Rows from block 6, named by matrix and row number. Rows with one number belong to one attention dimension. Each number is 50 + 15 x the weight over its row's rms, rounded and kept within 0 to 99. All counts start at 0. After the name is the row's rms in percent of the matrix's.
# v: attention value (model.blocks.6.attn.v.weight, 192x192), inputs 0-95
# proj: attention output (model.blocks.6.attn.proj.weight, 192x192, transposed), outputs 0-95
v.81 100:35 56 47 55 35 55 45 55 68 40 41 46 44 34 50 85 22 69 62 53 46 39 37 59 59 34 69 42 89 79 36 51 33 64 61 69 52 50 32 59 16 51 21 55 42 59 46 51 39 67 54 47 43 74 50 55 58 49 35 54 44 48 53 74 45 43 62 32 49 47 75 60 41 16 33 39 40 55 75 84 35 36 83 35 52 26 38 52 48 53 52 50 56 31 73 54
v.82 111:40 28 45 58 58 57 63 44 88 52 49 41 53 58 30 69 65 64 46 55 48 05 47 34 54 60 51 44 69 28 58 62 70 50 63 50 83 57 70 42 31 33 49 42 68 55 49 31 79 34 45 63 26 39 40 37 41 49 61 38 46 56 33 71 79 59 29 68 07 40 67 42 24 34 34 32 36 76 50 60 31 31 48 41 51 65 54 56 52 29 38 65 72 53 61 43
v.83 095:45 51 98 38 44 66 53 69 70 46 56 46 69 44 50 39 46 67 85 73 30 24 46 37 64 83 54 60 69 71 42 53 55 25 64 63 52 40 25 37 42 72 68 73 19 62 70 69 42 66 42 48 75 40 57 67 55 38 53 41 59 40 43 62 34 57 76 23 53 43 43 62 65 57 72 56 27 53 48 49 62 44 52 26 44 27 35 46 34 26 31 37 36 63 44 39
v.84 106:27 50 61 39 37 15 48 52 56 43 55 50 53 52 50 20 54 57 54 33 29 25 50 72 51 47 67 63 24 43 55 45 61 51 39 22 39 74 70 38 31 62 40 44 39 44 64 18 53 74 41 49 38 39 53 34 49 59 66 31 62 54 34 76 35 56 38 59 94 53 51 54 28 43 68 55 51 49 27 60 39 48 62 48 51 29 67 48 48 74 70 30 49 57 68 36
v.85 102:44 73 80 54 52 64 40 49 47 55 42 63 53 30 72 44 35 66 63 70 26 52 45 65 46 48 50 34 27 55 46 25 47 56 61 50 65 46 59 73 43 33 52 33 52 74 51 59 54 57 22 50 61 48 21 62 55 56 33 50 23 60 84 48 45 47 60 70 54 46 52 38 31 61 43 49 42 59 60 45 81 61 45 52 75 69 48 63 43 36 46 48 51 52 39 37
v.86 097:63 42 24 46 28 25 33 34 53 69 64 48 44 35 65 79 58 66 39 43 91 67 75 67 50 42 71 15 50 69 51 39 48 65 71 49 29 23 74 70 65 60 81 52 64 48 40 44 54 58 66 60 22 53 45 41 43 66 49 63 57 31 47 48 71 53 64 40 34 60 42 69 60 30 23 57 50 74 40 35 57 56 24 22 57 57 57 33 29 61 60 53 49 53 63 58
v.87 101:53 48 37 43 35 47 74 20 27 40 64 54 48 43 70 53 50 31 48 58 66 38 66 42 44 45 63 39 68 22 41 54 53 52 69 33 51 40 65 45 70 63 39 68 74 66 65 61 77 55 52 63 19 68 37 38 29 71 35 29 50 32 52 53 49 49 73 53 47 67 50 43 52 50 64 53 59 55 52 27 32 52 51 46 78 51 31 35 29 28 66 53 36 72 65 54
v.88 103:42 65 69 52 86 42 53 70 46 63 29 55 48 50 48 41 67 46 44 28 34 48 62 28 54 61 45 51 38 57 63 35 32 50 51 19 63 27 64 40 58 67 49 51 51 60 84 66 50 40 52 53 59 41 42 51 38 69 37 46 14 60 47 75 71 52 46 58 61 50 36 41 19 54 57 38 27 65 39 54 09 55 39 19 63 85 67 48 42 73 99 72 46 39 25 40
v.89 102:75 79 40 41 80 44 38 17 49 70 42 44 37 54 60 65 34 30 72 44 49 49 57 32 28 50 56 69 44 58 31 61 59 49 70 59 65 70 42 35 68 49 46 53 22 69 62 52 37 58 50 38 90 49 49 58 38 20 51 55 57 39 48 71 42 42 63 48 48 22 59 64 49 38 62 24 62 70 51 63 61 37 16 69 41 70 42 33 70 47 41 47 45 62 32 59
v.90 097:88 65 57 38 15 66 31 36 52 37 45 56 50 47 63 52 70 39 47 82 62 51 59 55 65 49 70 38 51 75 46 42 38 67 75 34 78 70 58 65 35 45 68 55 49 47 38 44 45 24 32 55 33 62 37 26 32 58 63 28 45 57 60 34 38 54 65 69 42 33 73 47 78 58 36 39 60 43 58 28 84 54 63 38 54 51 54 33 72 59 39 47 52 73 27 37
v.91 098:55 59 51 51 34 32 41 52 72 27 73 45 85 52 32 64 40 38 30 56 43 29 52 43 27 39 37 58 43 36 47 65 46 37 38 47 48 35 44 55 77 45 63 56 68 39 25 40 61 56 57 87 57 63 18 38 35 52 58 38 79 64 43 33 50 49 58 31 45 33 75 54 22 69 56 66 40 67 52 62 36 67 51 68 41 34 66 26 85 50 30 64 44 64 53 64
v.92 101:35 77 27 67 35 60 56 71 86 63 56 39 73 71 45 83 57 53 49 58 33 73 66 46 61 40 36 56 38 34 57 48 36 49 44 60 54 54 38 52 44 35 49 27 64 56 57 55 43 32 61 52 24 98 34 49 45 39 28 43 41 26 61 28 39 44 30 36 51 43 44 44 67 41 36 54 85 54 53 57 60 43 48 54 50 33 81 55 67 56 57 82 64 30 55 32
v.93 098:52 73 52 36 55 46 04 60 76 44 62 56 60 55 61 22 25 46 59 11 60 61 59 32 65 51 58 40 87 77 60 54 65 38 53 41 52 53 59 54 74 10 67 62 49 51 55 58 35 24 37 66 45 65 59 56 41 36 35 37 48 24 31 77 23 76 51 38 64 49 46 43 36 65 35 65 59 34 59 34 69 42 53 25 50 48 52 65 41 25 48 68 45 44 90 49
v.94 095:65 74 46 37 49 12 17 45 82 38 59 75 42 62 73 59 46 68 58 50 60 59 48 54 66 33 33 52 72 45 54 71 41 27 71 67 35 63 72 47 45 26 56 68 47 13 16 38 58 55 53 67 38 68 46 60 41 37 39 48 56 51 50 47 33 42 50 41 56 12 39 80 35 51 43 35 79 39 64 47 43 49 41 57 45 51 76 59 28 52 27 39 40 72 89 74
v.95 100:49 16 73 58 40 55 44 56 57 77 37 41 50 58 41 57 41 55 90 35 49 47 39 52 48 18 45 64 46 62 73 39 44 46 57 70 41 43 71 55 57 34 55 43 44 41 41 33 33 62 69 26 45 60 79 39 43 30 58 59 68 57 39 56 63 59 50 58 66 27 44 61 52 47 35 40 32 66 50 21 35 44 42 29 71 20 42 54 54 72 42 60 17 64 70 48
v.96 104:32 54 57 41 57 52 36 68 10 50 34 34 32 55 44 65 34 62 68 59 29 58 72 54 41 41 64 70 60 34 70 47 53 53 66 51 44 51 44 56 48 48 64 42 44 29 40 44 48 61 42 69 85 34 37 47 61 35 24 37 47 49 36 60 44 56 15 14 56 59 52 52 40 67 73 78 48 53 52 74 22 55 39 47 56 55 48 34 66 38 28 69 43 49 53 36
v.97 099:54 51 43 45 28 57 77 58 52 36 50 48 36 65 66 61 64 57 38 42 28 70 48 75 58 46 73 28 65 38 39 73 43 54 43 60 51 33 73 38 57 53 60 32 47 48 45 34 35 51 67 19 45 51 00 42 75 65 36 62 45 27 49 67 43 42 24 50 67 55 64 34 39 65 19 37 48 72 57 60 21 35 43 42 48 57 37 54 36 62 69 20 68 33 39 42
v.98 099:65 74 40 37 43 35 56 25 39 49 58 40 71 43 53 25 33 44 43 35 66 58 62 59 42 74 46 73 48 58 62 30 53 40 75 23 42 60 43 47 58 70 33 53 65 45 38 61 84 49 30 79 42 86 54 45 66 37 50 74 30 37 40 87 59 70 68 47 34 38 40 56 47 65 43 31 33 45 83 48 65 17 45 63 72 43 72 46 40 75 50 60 55 58 43 50
v.99 100:36 38 66 58 48 57 56 53 62 36 34 29 66 64 57 74 37 54 44 65 27 59 75 38 37 44 59 22 35 53 49 72 63 43 43 44 50 65 68 57 70 62 35 54 24 37 46 41 28 52 49 38 47 65 23 38 29 59 36 54 53 63 47 84 59 45 33 63 54 49 62 46 35 57 41 30 62 70 46 27 51 51 42 43 76 62 31 26 53 60 56 67 47 56 73 29
v.100 094:67 53 48 62 52 61 21 26 46 62 55 57 57 17 42 25 24 55 42 42 41 44 53 37 59 47 34 63 43 32 38 47 64 50 55 70 82 45 60 28 46 70 65 32 10 56 40 28 62 50 34 52 70 11 41 09 40 58 73 70 39 60 54 41 47 69 53 53 64 49 30 52 53 67 26 51 51 53 39 33 52 53 35 74 50 61 40 65 68 43 38 50 50 72 54 56
v.101 113:42 46 57 62 51 54 40 63 57 60 67 58 56 89 59 41 32 41 60 45 41 71 65 38 18 26 38 53 33 55 53 44 47 58 62 83 43 75 46 69 44 58 65 45 69 41 50 36 39 77 30 25 18 54 75 27 71 67 49 63 57 41 67 45 53 48 35 40 79 55 46 48 63 52 48 58 62 65 30 45 73 72 37 44 55 37 54 35 31 62 42 49 37 42 48 52
v.102 098:39 62 39 68 55 74 41 61 21 36 28 65 83 22 45 19 57 58 41 40 63 64 62 51 71 35 78 64 77 57 51 29 50 54 50 71 51 40 56 52 50 78 41 57 69 50 25 58 51 38 52 44 60 56 48 48 31 46 44 57 62 93 19 35 53 66 76 62 79 60 46 37 73 38 33 44 75 42 78 32 58 31 60 28 81 50 34 52 36 50 51 48 48 56 51 45
v.103 100:30 61 33 49 41 57 45 28 63 63 34 51 32 69 56 80 62 30 30 73 78 71 46 40 50 49 32 66 14 63 35 57 64 22 51 24 50 45 87 46 44 45 57 78 32 48 67 71 42 55 38 63 59 52 44 54 47 70 22 55 33 66 50 61 72 60 26 49 26 30 37 32 45 61 73 57 50 57 27 61 73 48 42 46 50 52 54 27 30 38 54 40 23 54 76 32
v.104 091:52 34 57 63 63 42 71 49 71 65 74 46 43 68 40 45 39 69 77 71 08 40 63 55 66 45 58 38 17 74 36 65 35 48 58 67 64 62 55 31 64 40 45 52 54 17 40 52 44 26 50 54 83 50 64 66 50 29 26 34 51 38 24 59 58 47 29 31 49 67 41 38 64 70 65 81 26 46 61 76 58 75 47 65 34 57 72 52 43 55 44 64 49 39 45 58
v.105 096:42 75 46 34 21 69 59 88 37 45 46 51 42 48 65 39 58 51 48 39 75 54 77 42 52 50 44 41 39 52 47 23 40 41 38 43 29 37 43 63 38 47 43 45 72 50 56 50 58 66 29 62 88 51 50 58 62 41 54 43 45 54 47 79 82 61 51 48 64 26 50 47 21 42 52 60 59 47 62 62 69 38 50 36 35 18 46 29 63 38 53 48 46 55 27 52
v.106 102:35 81 35 49 43 63 69 53 63 43 57 34 34 57 58 80 69 57 54 48 63 23 55 43 59 47 62 56 37 65 44 36 72 34 45 41 36 99 36 56 39 46 65 45 79 61 50 49 48 48 32 46 67 42 32 47 30 41 42 89 57 72 59 33 59 43 52 58 50 45 48 64 55 41 65 21 56 49 62 53 56 60 43 88 42 31 35 46 51 27 64 59 67 33 47 52
v.107 093:59 49 75 33 29 54 24 26 26 55 51 58 41 60 43 45 37 52 43 52 40 50 39 38 64 42 34 72 38 32 59 66 72 62 60 46 56 52 52 69 45 40 64 73 34 50 69 36 35 46 44 63 99 48 73 41 52 40 41 62 50 65 18 69 65 47 43 56 56 53 50 70 41 41 47 28 32 46 66 74 51 66 69 41 40 35 60 63 38 62 64 71 36 32 55 15
v.108 108:56 57 71 46 51 34 57 35 51 69 57 61 84 75 33 48 44 51 66 59 26 45 42 62 48 40 24 44 70 52 66 57 24 34 67 75 55 33 52 61 88 37 38 58 29 44 70 49 90 30 46 68 39 30 45 52 62 24 42 64 65 27 46 27 39 52 64 67 58 40 54 54 46 30 29 61 30 48 37 46 62 60 59 52 44 41 35 32 55 61 58 43 56 46 54 59
v.109 092:71 31 76 45 57 62 44 56 51 42 41 41 65 57 52 53 52 60 55 60 67 33 76 62 54 60 57 72 54 48 71 37 63 31 44 65 41 63 50 49 50 39 54 37 65 30 20 61 69 67 38 32 40 63 15 45 80 60 31 48 90 44 44 72 29 19 54 40 38 61 27 53 59 40 74 41 45 60 57 57 54 59 64 41 09 59 52 79 27 49 51 30 46 45 29 39
v.110 097:57 36 75 36 32 35 55 30 41 68 40 40 38 51 47 71 64 49 72 64 38 70 35 48 16 50 54 47 33 62 49 55 45 54 45 51 36 51 49 70 59 47 51 90 40 25 46 46 53 60 20 57 28 52 76 32 77 60 57 50 68 77 59 59 61 60 55 74 39 64 44 39 45 28 34 68 61 32 59 42 65 40 48 60 55 60 63 34 47 41 23 38 48 28 60 35
v.111 096:40 64 63 50 70 50 43 40 57 32 24 24 40 35 39 47 43 63 66 77 49 57 53 43 68 33 38 56 50 37 42 49 66 39 55 46 45 51 59 51 63 27 37 64 66 26 49 60 70 38 38 50 88 58 54 64 40 40 87 58 64 60 48 44 52 42 67 33 30 48 58 59 44 58 64 49 44 48 43 35 34 24 51 01 42 51 44 41 55 53 58 53 70 31 40 68
v.112 094:36 63 26 38 56 76 78 47 22 73 56 58 58 33 39 55 38 53 44 69 70 57 28 57 34 66 54 20 26 43 52 45 52 58 70 55 63 42 54 40 37 61 55 60 60 71 73 63 89 38 60 51 36 63 39 77 53 53 49 58 56 60 65 75 55 27 71 53 38 65 46 65 66 63 80 35 40 45 61 51 51 52 54 39 63 63 61 56 47 61 48 32 41 26 53 43
v.113 102:59 29 73 37 63 37 80 72 45 27 58 45 53 35 56 45 59 61 50 67 22 75 61 50 62 34 39 58 79 55 47 62 69 45 39 27 13 55 34 39 64 55 25 38 28 64 24 44 68 67 43 59 57 48 53 65 60 40 53 56 53 53 66 41 62 48 48 61 34 37 48 63 85 34 40 42 67 83 32 76 24 65 61 56 42 52 16 61 63 30 25 83 45 54 70 67
v.114 107:60 47 57 36 39 42 39 55 48 34 59 36 29 68 75 49 44 48 50 51 29 46 51 46 77 61 42 63 55 49 18 48 45 60 62 30 56 28 74 20 74 41 68 42 49 34 56 53 99 38 73 42 59 80 41 47 39 49 53 42 59 45 50 15 38 42 42 55 65 75 34 39 59 70 67 59 43 71 17 37 49 57 39 42 46 53 37 58 39 22 66 75 33 67 32 55
v.115 101:47 59 39 31 75 83 44 67 67 55 40 56 33 68 60 58 37 46 18 21 54 54 70 51 43 42 64 71 77 76 43 73 61 38 71 55 35 72 48 35 56 47 52 42 33 46 29 91 47 67 18 47 25 55 54 34 36 42 60 23 52 81 50 27 50 77 47 16 60 62 64 54 42 48 46 34 52 42 58 66 52 38 44 45 62 38 80 57 62 70 42 63 77 38 47 43
v.116 103:45 58 21 44 69 52 62 48 44 36 49 61 63 59 51 65 32 44 54 49 54 66 63 38 63 47 50 59 58 62 36 54 67 44 15 34 34 57 35 27 29 37 66 46 50 64 64 44 55 95 54 31 57 26 58 41 65 61 42 66 59 61 57 58 53 52 45 17 24 36 47 48 43 47 46 65 52 73 45 47 28 47 23 17 24 54 68 42 28 46 53 38 31 53 49 58
proj.81 095:57 56 65 57 58 59 49 58 35 47 48 59 29 58 40 47 58 49 53 45 54 59 65 48 60 66 53 23 39 16 37 39 57 43 32 36 50 42 20 42 48 51 55 40 53 53 38 48 55 62 44 57 67 49 36 55 28 36 66 53 68 35 64 53 64 65 18 43 44 39 40 33 50 82 71 41 68 57 33 27 48 59 35 35 55 64 32 70 64 46 46 53 47 40 16 40
proj.82 103:69 76 45 49 58 34 39 53 41 58 90 47 67 58 44 32 41 27 51 49 63 68 65 49 62 36 47 58 81 17 45 18 59 47 55 36 21 67 40 40 61 53 43 61 28 58 55 34 49 55 42 69 53 36 56 32 56 61 35 60 34 67 49 44 51 39 16 44 46 45 50 30 58 38 60 32 66 33 38 64 71 73 77 51 42 48 60 40 54 75 54 41 50 44 32 73
proj.83 092:30 57 48 46 50 48 30 60 62 34 57 39 27 53 00 48 81 67 50 48 26 60 50 59 42 47 26 60 49 43 61 22 59 81 52 34 37 54 68 68 72 32 19 43 70 39 40 50 54 63 57 40 33 43 63 90 49 43 44 42 32 36 60 36 85 63 33 53 15 74 62 56 46 57 70 32 74 55 40 37 54 58 76 48 41 71 55 55 47 56 60 47 41 62 51 33
proj.84 099:31 38 52 42 67 54 47 64 49 56 51 54 58 35 42 71 70 52 51 43 40 61 44 46 25 44 32 48 56 66 71 44 53 58 50 49 64 30 26 31 67 51 34 43 48 45 38 67 26 46 50 66 49 55 47 59 77 37 14 63 57 56 71 48 52 51 40 47 41 50 42 63 75 51 37 79 57 52 74 41 33 18 61 41 57 51 45 59 45 35 34 43 33 43 52 73
proj.85 112:50 24 54 64 66 38 68 37 14 55 55 69 51 66 22 34 47 60 23 51 25 51 50 58 46 43 45 24 33 15 32 41 64 30 54 74 71 26 57 42 51 52 25 60 41 49 32 47 60 48 53 64 51 52 66 66 44 61 99 42 57 32 34 65 68 64 57 24 47 52 61 41 34 54 70 25 54 49 47 43 46 47 39 39 41 71 62 40 36 48 79 60 61 50 78 50
proj.86 096:37 64 27 54 62 58 43 26 57 29 33 62 63 26 43 48 46 08 38 33 46 38 49 55 38 72 32 58 34 61 33 55 55 64 72 62 56 66 35 64 50 23 75 58 53 60 49 63 67 34 53 56 45 35 54 59 49 24 54 42 37 70 77 45 56 58 44 56 93 65 87 46 34 55 42 33 33 75 36 60 49 57 62 50 44 38 38 64 68 85 39 38 53 71 43 32
proj.87 111:24 51 50 52 58 55 39 48 73 22 49 45 38 50 44 54 43 57 14 49 66 23 28 74 42 36 31 65 53 37 52 50 48 53 64 66 55 35 37 43 44 24 77 35 40 48 65 48 71 65 59 64 59 66 61 63 84 58 76 45 46 49 53 53 67 41 38 28 66 25 55 55 21 66 57 58 48 45 60 82 41 55 61 34 63 42 30 93 61 50 33 63 60 41 56 22
proj.88 104:48 49 52 60 29 48 37 28 62 64 48 37 56 64 36 49 39 43 43 67 27 44 50 47 56 41 51 51 51 43 32 24 52 57 34 55 35 60 62 55 56 33 56 71 54 54 52 39 70 80 46 61 58 56 63 54 72 44 49 74 83 48 24 37 47 33 48 27 36 37 61 70 33 47 43 38 66 45 56 66 86 41 47 55 44 47 44 63 40 18 51 48 40 44 69 59
proj.89 099:45 44 66 41 38 43 52 61 46 38 52 55 43 45 45 55 51 39 23 63 62 41 54 54 64 32 47 47 48 51 26 56 51 60 63 51 34 46 64 71 42 51 45 75 57 41 61 45 57 28 65 49 46 59 55 55 55 52 58 40 45 51 42 25 57 35 34 51 40 61 68 31 57 62 59 48 29 59 65 16 12 52 68 32 58 71 92 63 47 73 84 45 22 19 62 59
proj.90 097:51 60 56 66 59 55 31 50 48 55 53 56 40 38 68 53 42 50 50 32 66 53 50 79 69 63 39 30 36 34 54 69 51 51 46 58 26 26 56 29 64 44 68 69 50 68 57 64 63 49 47 66 82 38 65 72 27 32 43 48 62 43 69 62 49 60 48 49 68 66 45 46 52 42 60 43 36 43 56 50 52 37 61 69 17 49 51 31 64 38 06 65 51 36 65 47
proj.91 088:49 51 51 74 82 55 64 48 50 50 37 61 32 45 89 45 55 65 34 37 62 68 80 69 68 47 42 23 60 71 70 40 42 46 62 34 37 49 28 37 35 52 49 44 27 60 59 61 41 45 34 40 92 44 77 23 42 73 44 65 55 45 30 31 26 46 52 61 20 35 31 44 68 33 66 37 59 64 31 67 38 50 65 41 43 35 17 60 50 26 57 61 32 37 33 69
proj.92 100:60 53 41 37 30 34 50 29 26 69 64 86 24 26 55 41 50 55 60 62 58 45 60 57 55 68 49 61 72 48 36 45 57 51 45 40 43 66 38 33 62 73 48 46 56 64 50 20 53 87 46 51 49 53 59 33 26 38 37 68 68 40 73 51 87 39 47 71 66 53 37 58 51 65 46 50 64 48 38 43 36 49 55 41 53 50 49 50 32 73 18 33 74 93 19 68
proj.93 100:40 46 50 41 48 66 52 40 53 47 52 51 49 33 53 61 51 77 64 67 43 57 47 20 70 59 34 47 31 12 58 57 46 37 55 37 39 60 48 80 45 52 44 35 68 39 60 51 60 98 35 45 32 47 68 44 25 76 20 56 66 40 68 51 36 65 73 63 33 43 40 89 57 44 42 34 37 23 50 70 54 34 56 57 47 92 63 42 48 66 24 44 65 40 25 44
proj.94 092:48 67 35 76 50 64 59 70 37 35 34 79 47 08 48 32 42 41 54 25 69 34 93 47 68 70 21 44 52 58 61 45 51 40 45 46 62 54 18 72 77 32 35 33 69 51 74 48 27 62 69 36 39 51 56 50 51 35 43 63 58 32 63 30 49 43 49 79 36 65 54 58 71 54 33 65 43 56 35 48 35 51 63 28 53 61 38 44 45 57 37 66 39 61 05 57
proj.95 095:38 66 25 52 44 67 63 53 37 52 55 65 56 56 79 54 40 47 48 63 43 40 58 65 41 44 70 59 48 43 65 92 51 23 50 11 53 59 37 49 69 30 39 56 60 34 47 33 43 39 60 47 45 23 44 50 28 53 65 65 69 31 63 54 59 37 55 67 57 60 36 65 38 20 63 65 30 68 26 60 37 56 45 67 62 83 40 30 44 52 26 51 44 27 50 79
proj.96 102:39 21 32 36 76 33 50 17 63 46 54 67 37 54 74 25 80 60 56 35 62 68 27 59 54 48 27 35 79 70 42 47 53 62 57 51 70 71 48 32 55 73 67 56 23 49 23 35 37 84 54 50 41 42 54 44 92 34 51 25 58 47 64 60 66 29 62 66 32 46 28 30 58 49 51 35 48 47 43 49 66 31 42 57 53 40 38 74 44 59 47 30 48 57 41 49
proj.97 096:45 19 97 70 43 50 37 40 65 51 60 44 51 76 50 47 37 56 59 43 55 34 39 34 46 63 29 51 48 62 70 60 50 61 39 73 51 39 38 46 70 76 35 47 61 56 56 36 55 23 39 56 58 34 10 42 15 45 48 28 74 47 53 46 32 34 63 46 47 52 50 42 65 53 36 50 02 55 52 43 59 52 57 45 56 31 80 55 35 72 56 38 43 65 72 43
proj.98 098:68 13 52 78 52 36 53 55 68 47 45 60 48 45 42 74 62 75 44 48 64 34 46 34 10 41 33 43 57 61 43 20 70 59 36 48 47 59 67 31 48 31 76 56 23 50 61 33 51 76 71 53 38 51 47 19 41 57 38 56 73 65 58 26 41 44 52 54 53 56 38 35 56 49 67 48 76 44 55 57 30 71 30 42 48 36 59 55 51 47 36 60 35 64 66 46
proj.99 096:19 38 75 53 36 52 43 60 50 44 62 51 37 63 53 15 38 58 67 61 64 61 21 36 72 60 61 70 37 76 40 46 50 67 42 65 28 57 35 31 60 38 25 41 51 40 39 66 50 44 61 63 52 45 45 42 65 51 25 37 57 51 59 70 28 62 39 20 46 41 59 54 34 52 55 55 41 82 50 41 46 37 75 43 33 45 45 47 53 89 50 30 40 52 47 61
proj.100 097:42 32 65 57 39 31 91 84 46 43 53 44 53 33 64 49 67 38 39 55 80 30 40 56 51 57 49 60 74 65 55 35 71 73 58 66 58 53 60 70 57 47 55 72 37 62 41 63 31 53 37 40 55 59 68 38 41 48 39 49 23 52 36 50 58 50 34 19 51 66 58 46 38 36 73 52 68 48 64 40 35 51 60 63 43 77 43 52 77 49 33 42 13 51 41 30
proj.101 120:42 66 53 40 71 52 48 35 33 70 44 61 48 39 27 70 43 36 51 50 59 39 47 34 40 62 53 28 57 38 31 33 35 16 57 58 47 48 46 57 52 41 48 37 56 47 82 66 52 11 74 25 47 46 19 42 44 51 64 48 43 56 23 49 26 41 66 62 72 49 63 45 55 38 45 80 46 34 71 37 56 52 54 70 58 48 54 44 38 43 53 40 54 67 55 54
proj.102 102:63 20 61 42 87 52 81 50 66 44 45 37 28 25 62 66 41 73 34 39 52 37 44 52 77 53 53 60 25 39 34 50 44 67 63 41 57 78 25 54 35 51 63 36 28 52 35 40 31 80 30 57 50 56 50 33 64 68 30 71 42 39 31 40 40 50 54 64 56 27 45 56 24 30 53 38 64 43 49 56 34 50 65 75 62 30 43 68 62 45 49 43 63 59 57 64
proj.103 103:48 53 48 48 81 84 28 74 54 56 22 36 57 48 61 50 30 48 41 23 52 42 64 63 55 53 63 49 33 74 60 35 64 67 68 42 58 45 34 53 45 37 61 39 52 48 69 33 67 61 89 59 71 56 62 27 70 35 63 72 45 39 65 41 68 48 50 43 57 66 61 44 72 51 33 70 68 50 52 23 44 50 48 64 74 58 73 50 31 36 40 61 66 59 51 59
proj.104 095:37 54 27 57 31 49 62 44 36 51 61 30 44 61 53 15 38 57 57 46 56 69 43 75 41 71 55 66 82 43 16 46 65 60 49 50 53 34 37 55 44 74 49 12 67 57 44 33 22 44 30 63 22 54 39 59 54 74 43 58 55 43 71 17 55 59 57 64 58 64 44 76 54 24 14 49 27 41 36 55 40 65 64 33 48 33 27 37 64 56 46 49 54 43 71 49
proj.105 097:52 48 38 26 65 49 32 50 27 50 66 37 72 50 56 25 63 32 49 44 42 62 60 60 58 34 55 70 46 25 69 64 68 48 34 48 44 45 75 47 32 64 22 40 50 42 51 73 70 51 75 75 51 56 69 63 50 45 47 72 53 63 65 65 74 42 16 37 34 35 51 54 52 62 50 57 72 31 64 21 55 58 46 54 31 57 23 56 28 21 49 57 38 24 61 60
proj.106 091:69 36 41 27 82 35 46 57 34 66 62 53 76 41 46 50 52 28 46 42 48 49 68 36 28 47 57 55 39 50 55 84 60 72 24 62 06 63 54 76 42 19 45 41 43 54 65 44 58 48 73 60 36 52 78 51 57 66 38 23 27 33 62 46 60 41 24 46 63 63 33 39 55 52 18 44 59 42 44 38 45 63 66 85 60 57 35 45 36 66 56 62 57 77 50 18
proj.107 094:74 54 38 41 29 21 39 39 35 52 42 58 50 47 54 27 47 82 69 36 63 51 32 37 45 74 37 66 61 80 70 51 56 38 59 41 24 51 66 66 58 58 43 46 49 41 51 47 56 71 63 55 38 75 38 47 39 53 35 46 45 58 64 12 59 61 24 25 64 80 89 35 42 27 32 49 73 54 48 48 38 64 29 53 61 47 51 40 57 36 55 42 65 64 51 73
proj.108 113:57 79 36 30 39 43 78 78 45 42 54 48 51 14 38 34 41 73 62 58 46 48 34 10 57 47 56 51 53 23 39 36 50 40 60 42 71 56 47 22 64 71 74 48 44 45 35 38 19 60 51 28 50 80 65 42 34 42 55 56 53 50 24 42 46 39 30 59 42 52 63 55 57 63 45 37 78 51 51 49 45 51 48 22 53 56 57 71 41 64 76 53 56 56 65 57
proj.109 094:42 65 05 67 33 50 47 33 59 42 59 49 50 52 28 47 85 34 55 49 42 75 64 64 31 64 57 45 65 50 51 47 51 25 51 27 55 49 51 42 81 40 59 49 61 40 66 36 28 17 70 21 46 32 58 22 56 62 61 66 62 28 41 50 65 74 42 76 32 25 33 60 61 35 20 58 39 62 63 53 23 69 67 57 70 45 75 61 57 50 32 71 33 51 42 47
proj.110 101:39 52 56 46 17 63 17 23 38 33 44 48 72 57 04 64 51 29 52 48 75 58 57 42 39 41 29 51 56 38 51 56 61 48 44 82 75 53 63 35 70 60 65 63 60 50 62 50 63 14 57 59 21 65 26 29 55 45 62 47 40 42 46 72 62 47 64 39 81 43 59 53 58 22 45 31 42 59 53 60 27 54 48 71 51 35 53 50 45 34 61 32 64 71 46 58
proj.111 108:29 42 50 45 74 51 58 39 59 64 72 21 39 80 47 42 61 52 51 70 48 44 25 54 50 39 71 77 47 57 74 40 29 52 74 49 66 33 59 30 35 61 30 41 24 61 14 47 20 61 47 53 31 37 58 31 75 32 37 42 43 48 62 58 54 75 49 77 53 51 20 40 52 47 52 72 58 19 56 56 54 57 63 55 47 51 37 68 47 59 47 51 50 65 60 51
proj.112 098:46 60 63 41 69 55 52 50 76 39 65 56 23 78 48 53 56 68 50 49 59 65 42 62 61 35 53 61 60 53 52 45 41 46 57 27 74 47 73 50 62 51 47 48 65 22 33 63 39 68 53 37 43 52 53 51 50 32 33 57 88 46 54 31 51 57 69 71 83 39 57 66 29 60 49 54 73 39 67 49 26 39 49 34 59 27 45 19 55 17 57 49 43 54 34 41
proj.113 095:34 75 47 60 52 34 60 35 65 23 38 23 55 56 54 45 39 47 41 40 60 38 35 37 60 27 53 51 40 48 42 60 51 36 48 35 54 25 53 54 47 40 57 62 65 49 66 53 30 64 29 34 44 56 55 33 69 60 52 67 55 50 48 58 50 42 42 48 31 75 82 25 55 35 38 88 36 34 48 47 56 38 67 42 56 36 54 52 40 48 35 63 41 44 52 68
proj.114 098:14 57 55 76 77 41 56 45 43 54 34 44 46 20 59 32 67 52 54 95 57 37 54 38 42 56 49 23 52 52 22 60 81 65 79 69 48 66 36 46 41 49 67 41 46 60 69 33 46 66 67 51 34 62 83 70 88 38 54 48 57 58 28 56 70 61 29 36 43 42 38 68 37 40 40 56 68 67 43 48 52 49 45 30 70 46 69 36 37 57 22 56 65 47 66 47
proj.115 098:52 72 64 30 14 31 58 56 60 72 65 53 48 60 28 65 37 62 43 26 41 65 60 43 37 53 54 46 28 50 70 32 66 39 50 62 31 56 62 66 74 72 36 70 32 53 56 18 49 29 36 43 54 28 28 27 68 62 70 79 52 45 44 62 61 43 46 70 30 69 55 47 80 47 47 44 59 76 35 64 30 63 50 36 51 32 62 45 39 61 75 39 77 65 54 44
proj.116 101:58 40 65 30 40 44 51 55 43 60 17 33 50 42 34 66 54 62 58 41 73 53 72 55 53 62 64 37 47 46 58 47 30 57 47 42 67 45 43 64 80 60 42 49 42 33 29 74 48 51 65 64 71 31 72 35 74 34 43 09 66 58 47 63 71 65 55 48 54 65 41 50 48 70 31 38 58 10 61 52 66 66 53 45 42 41 50 59 75 73 54 49 57 58 58 49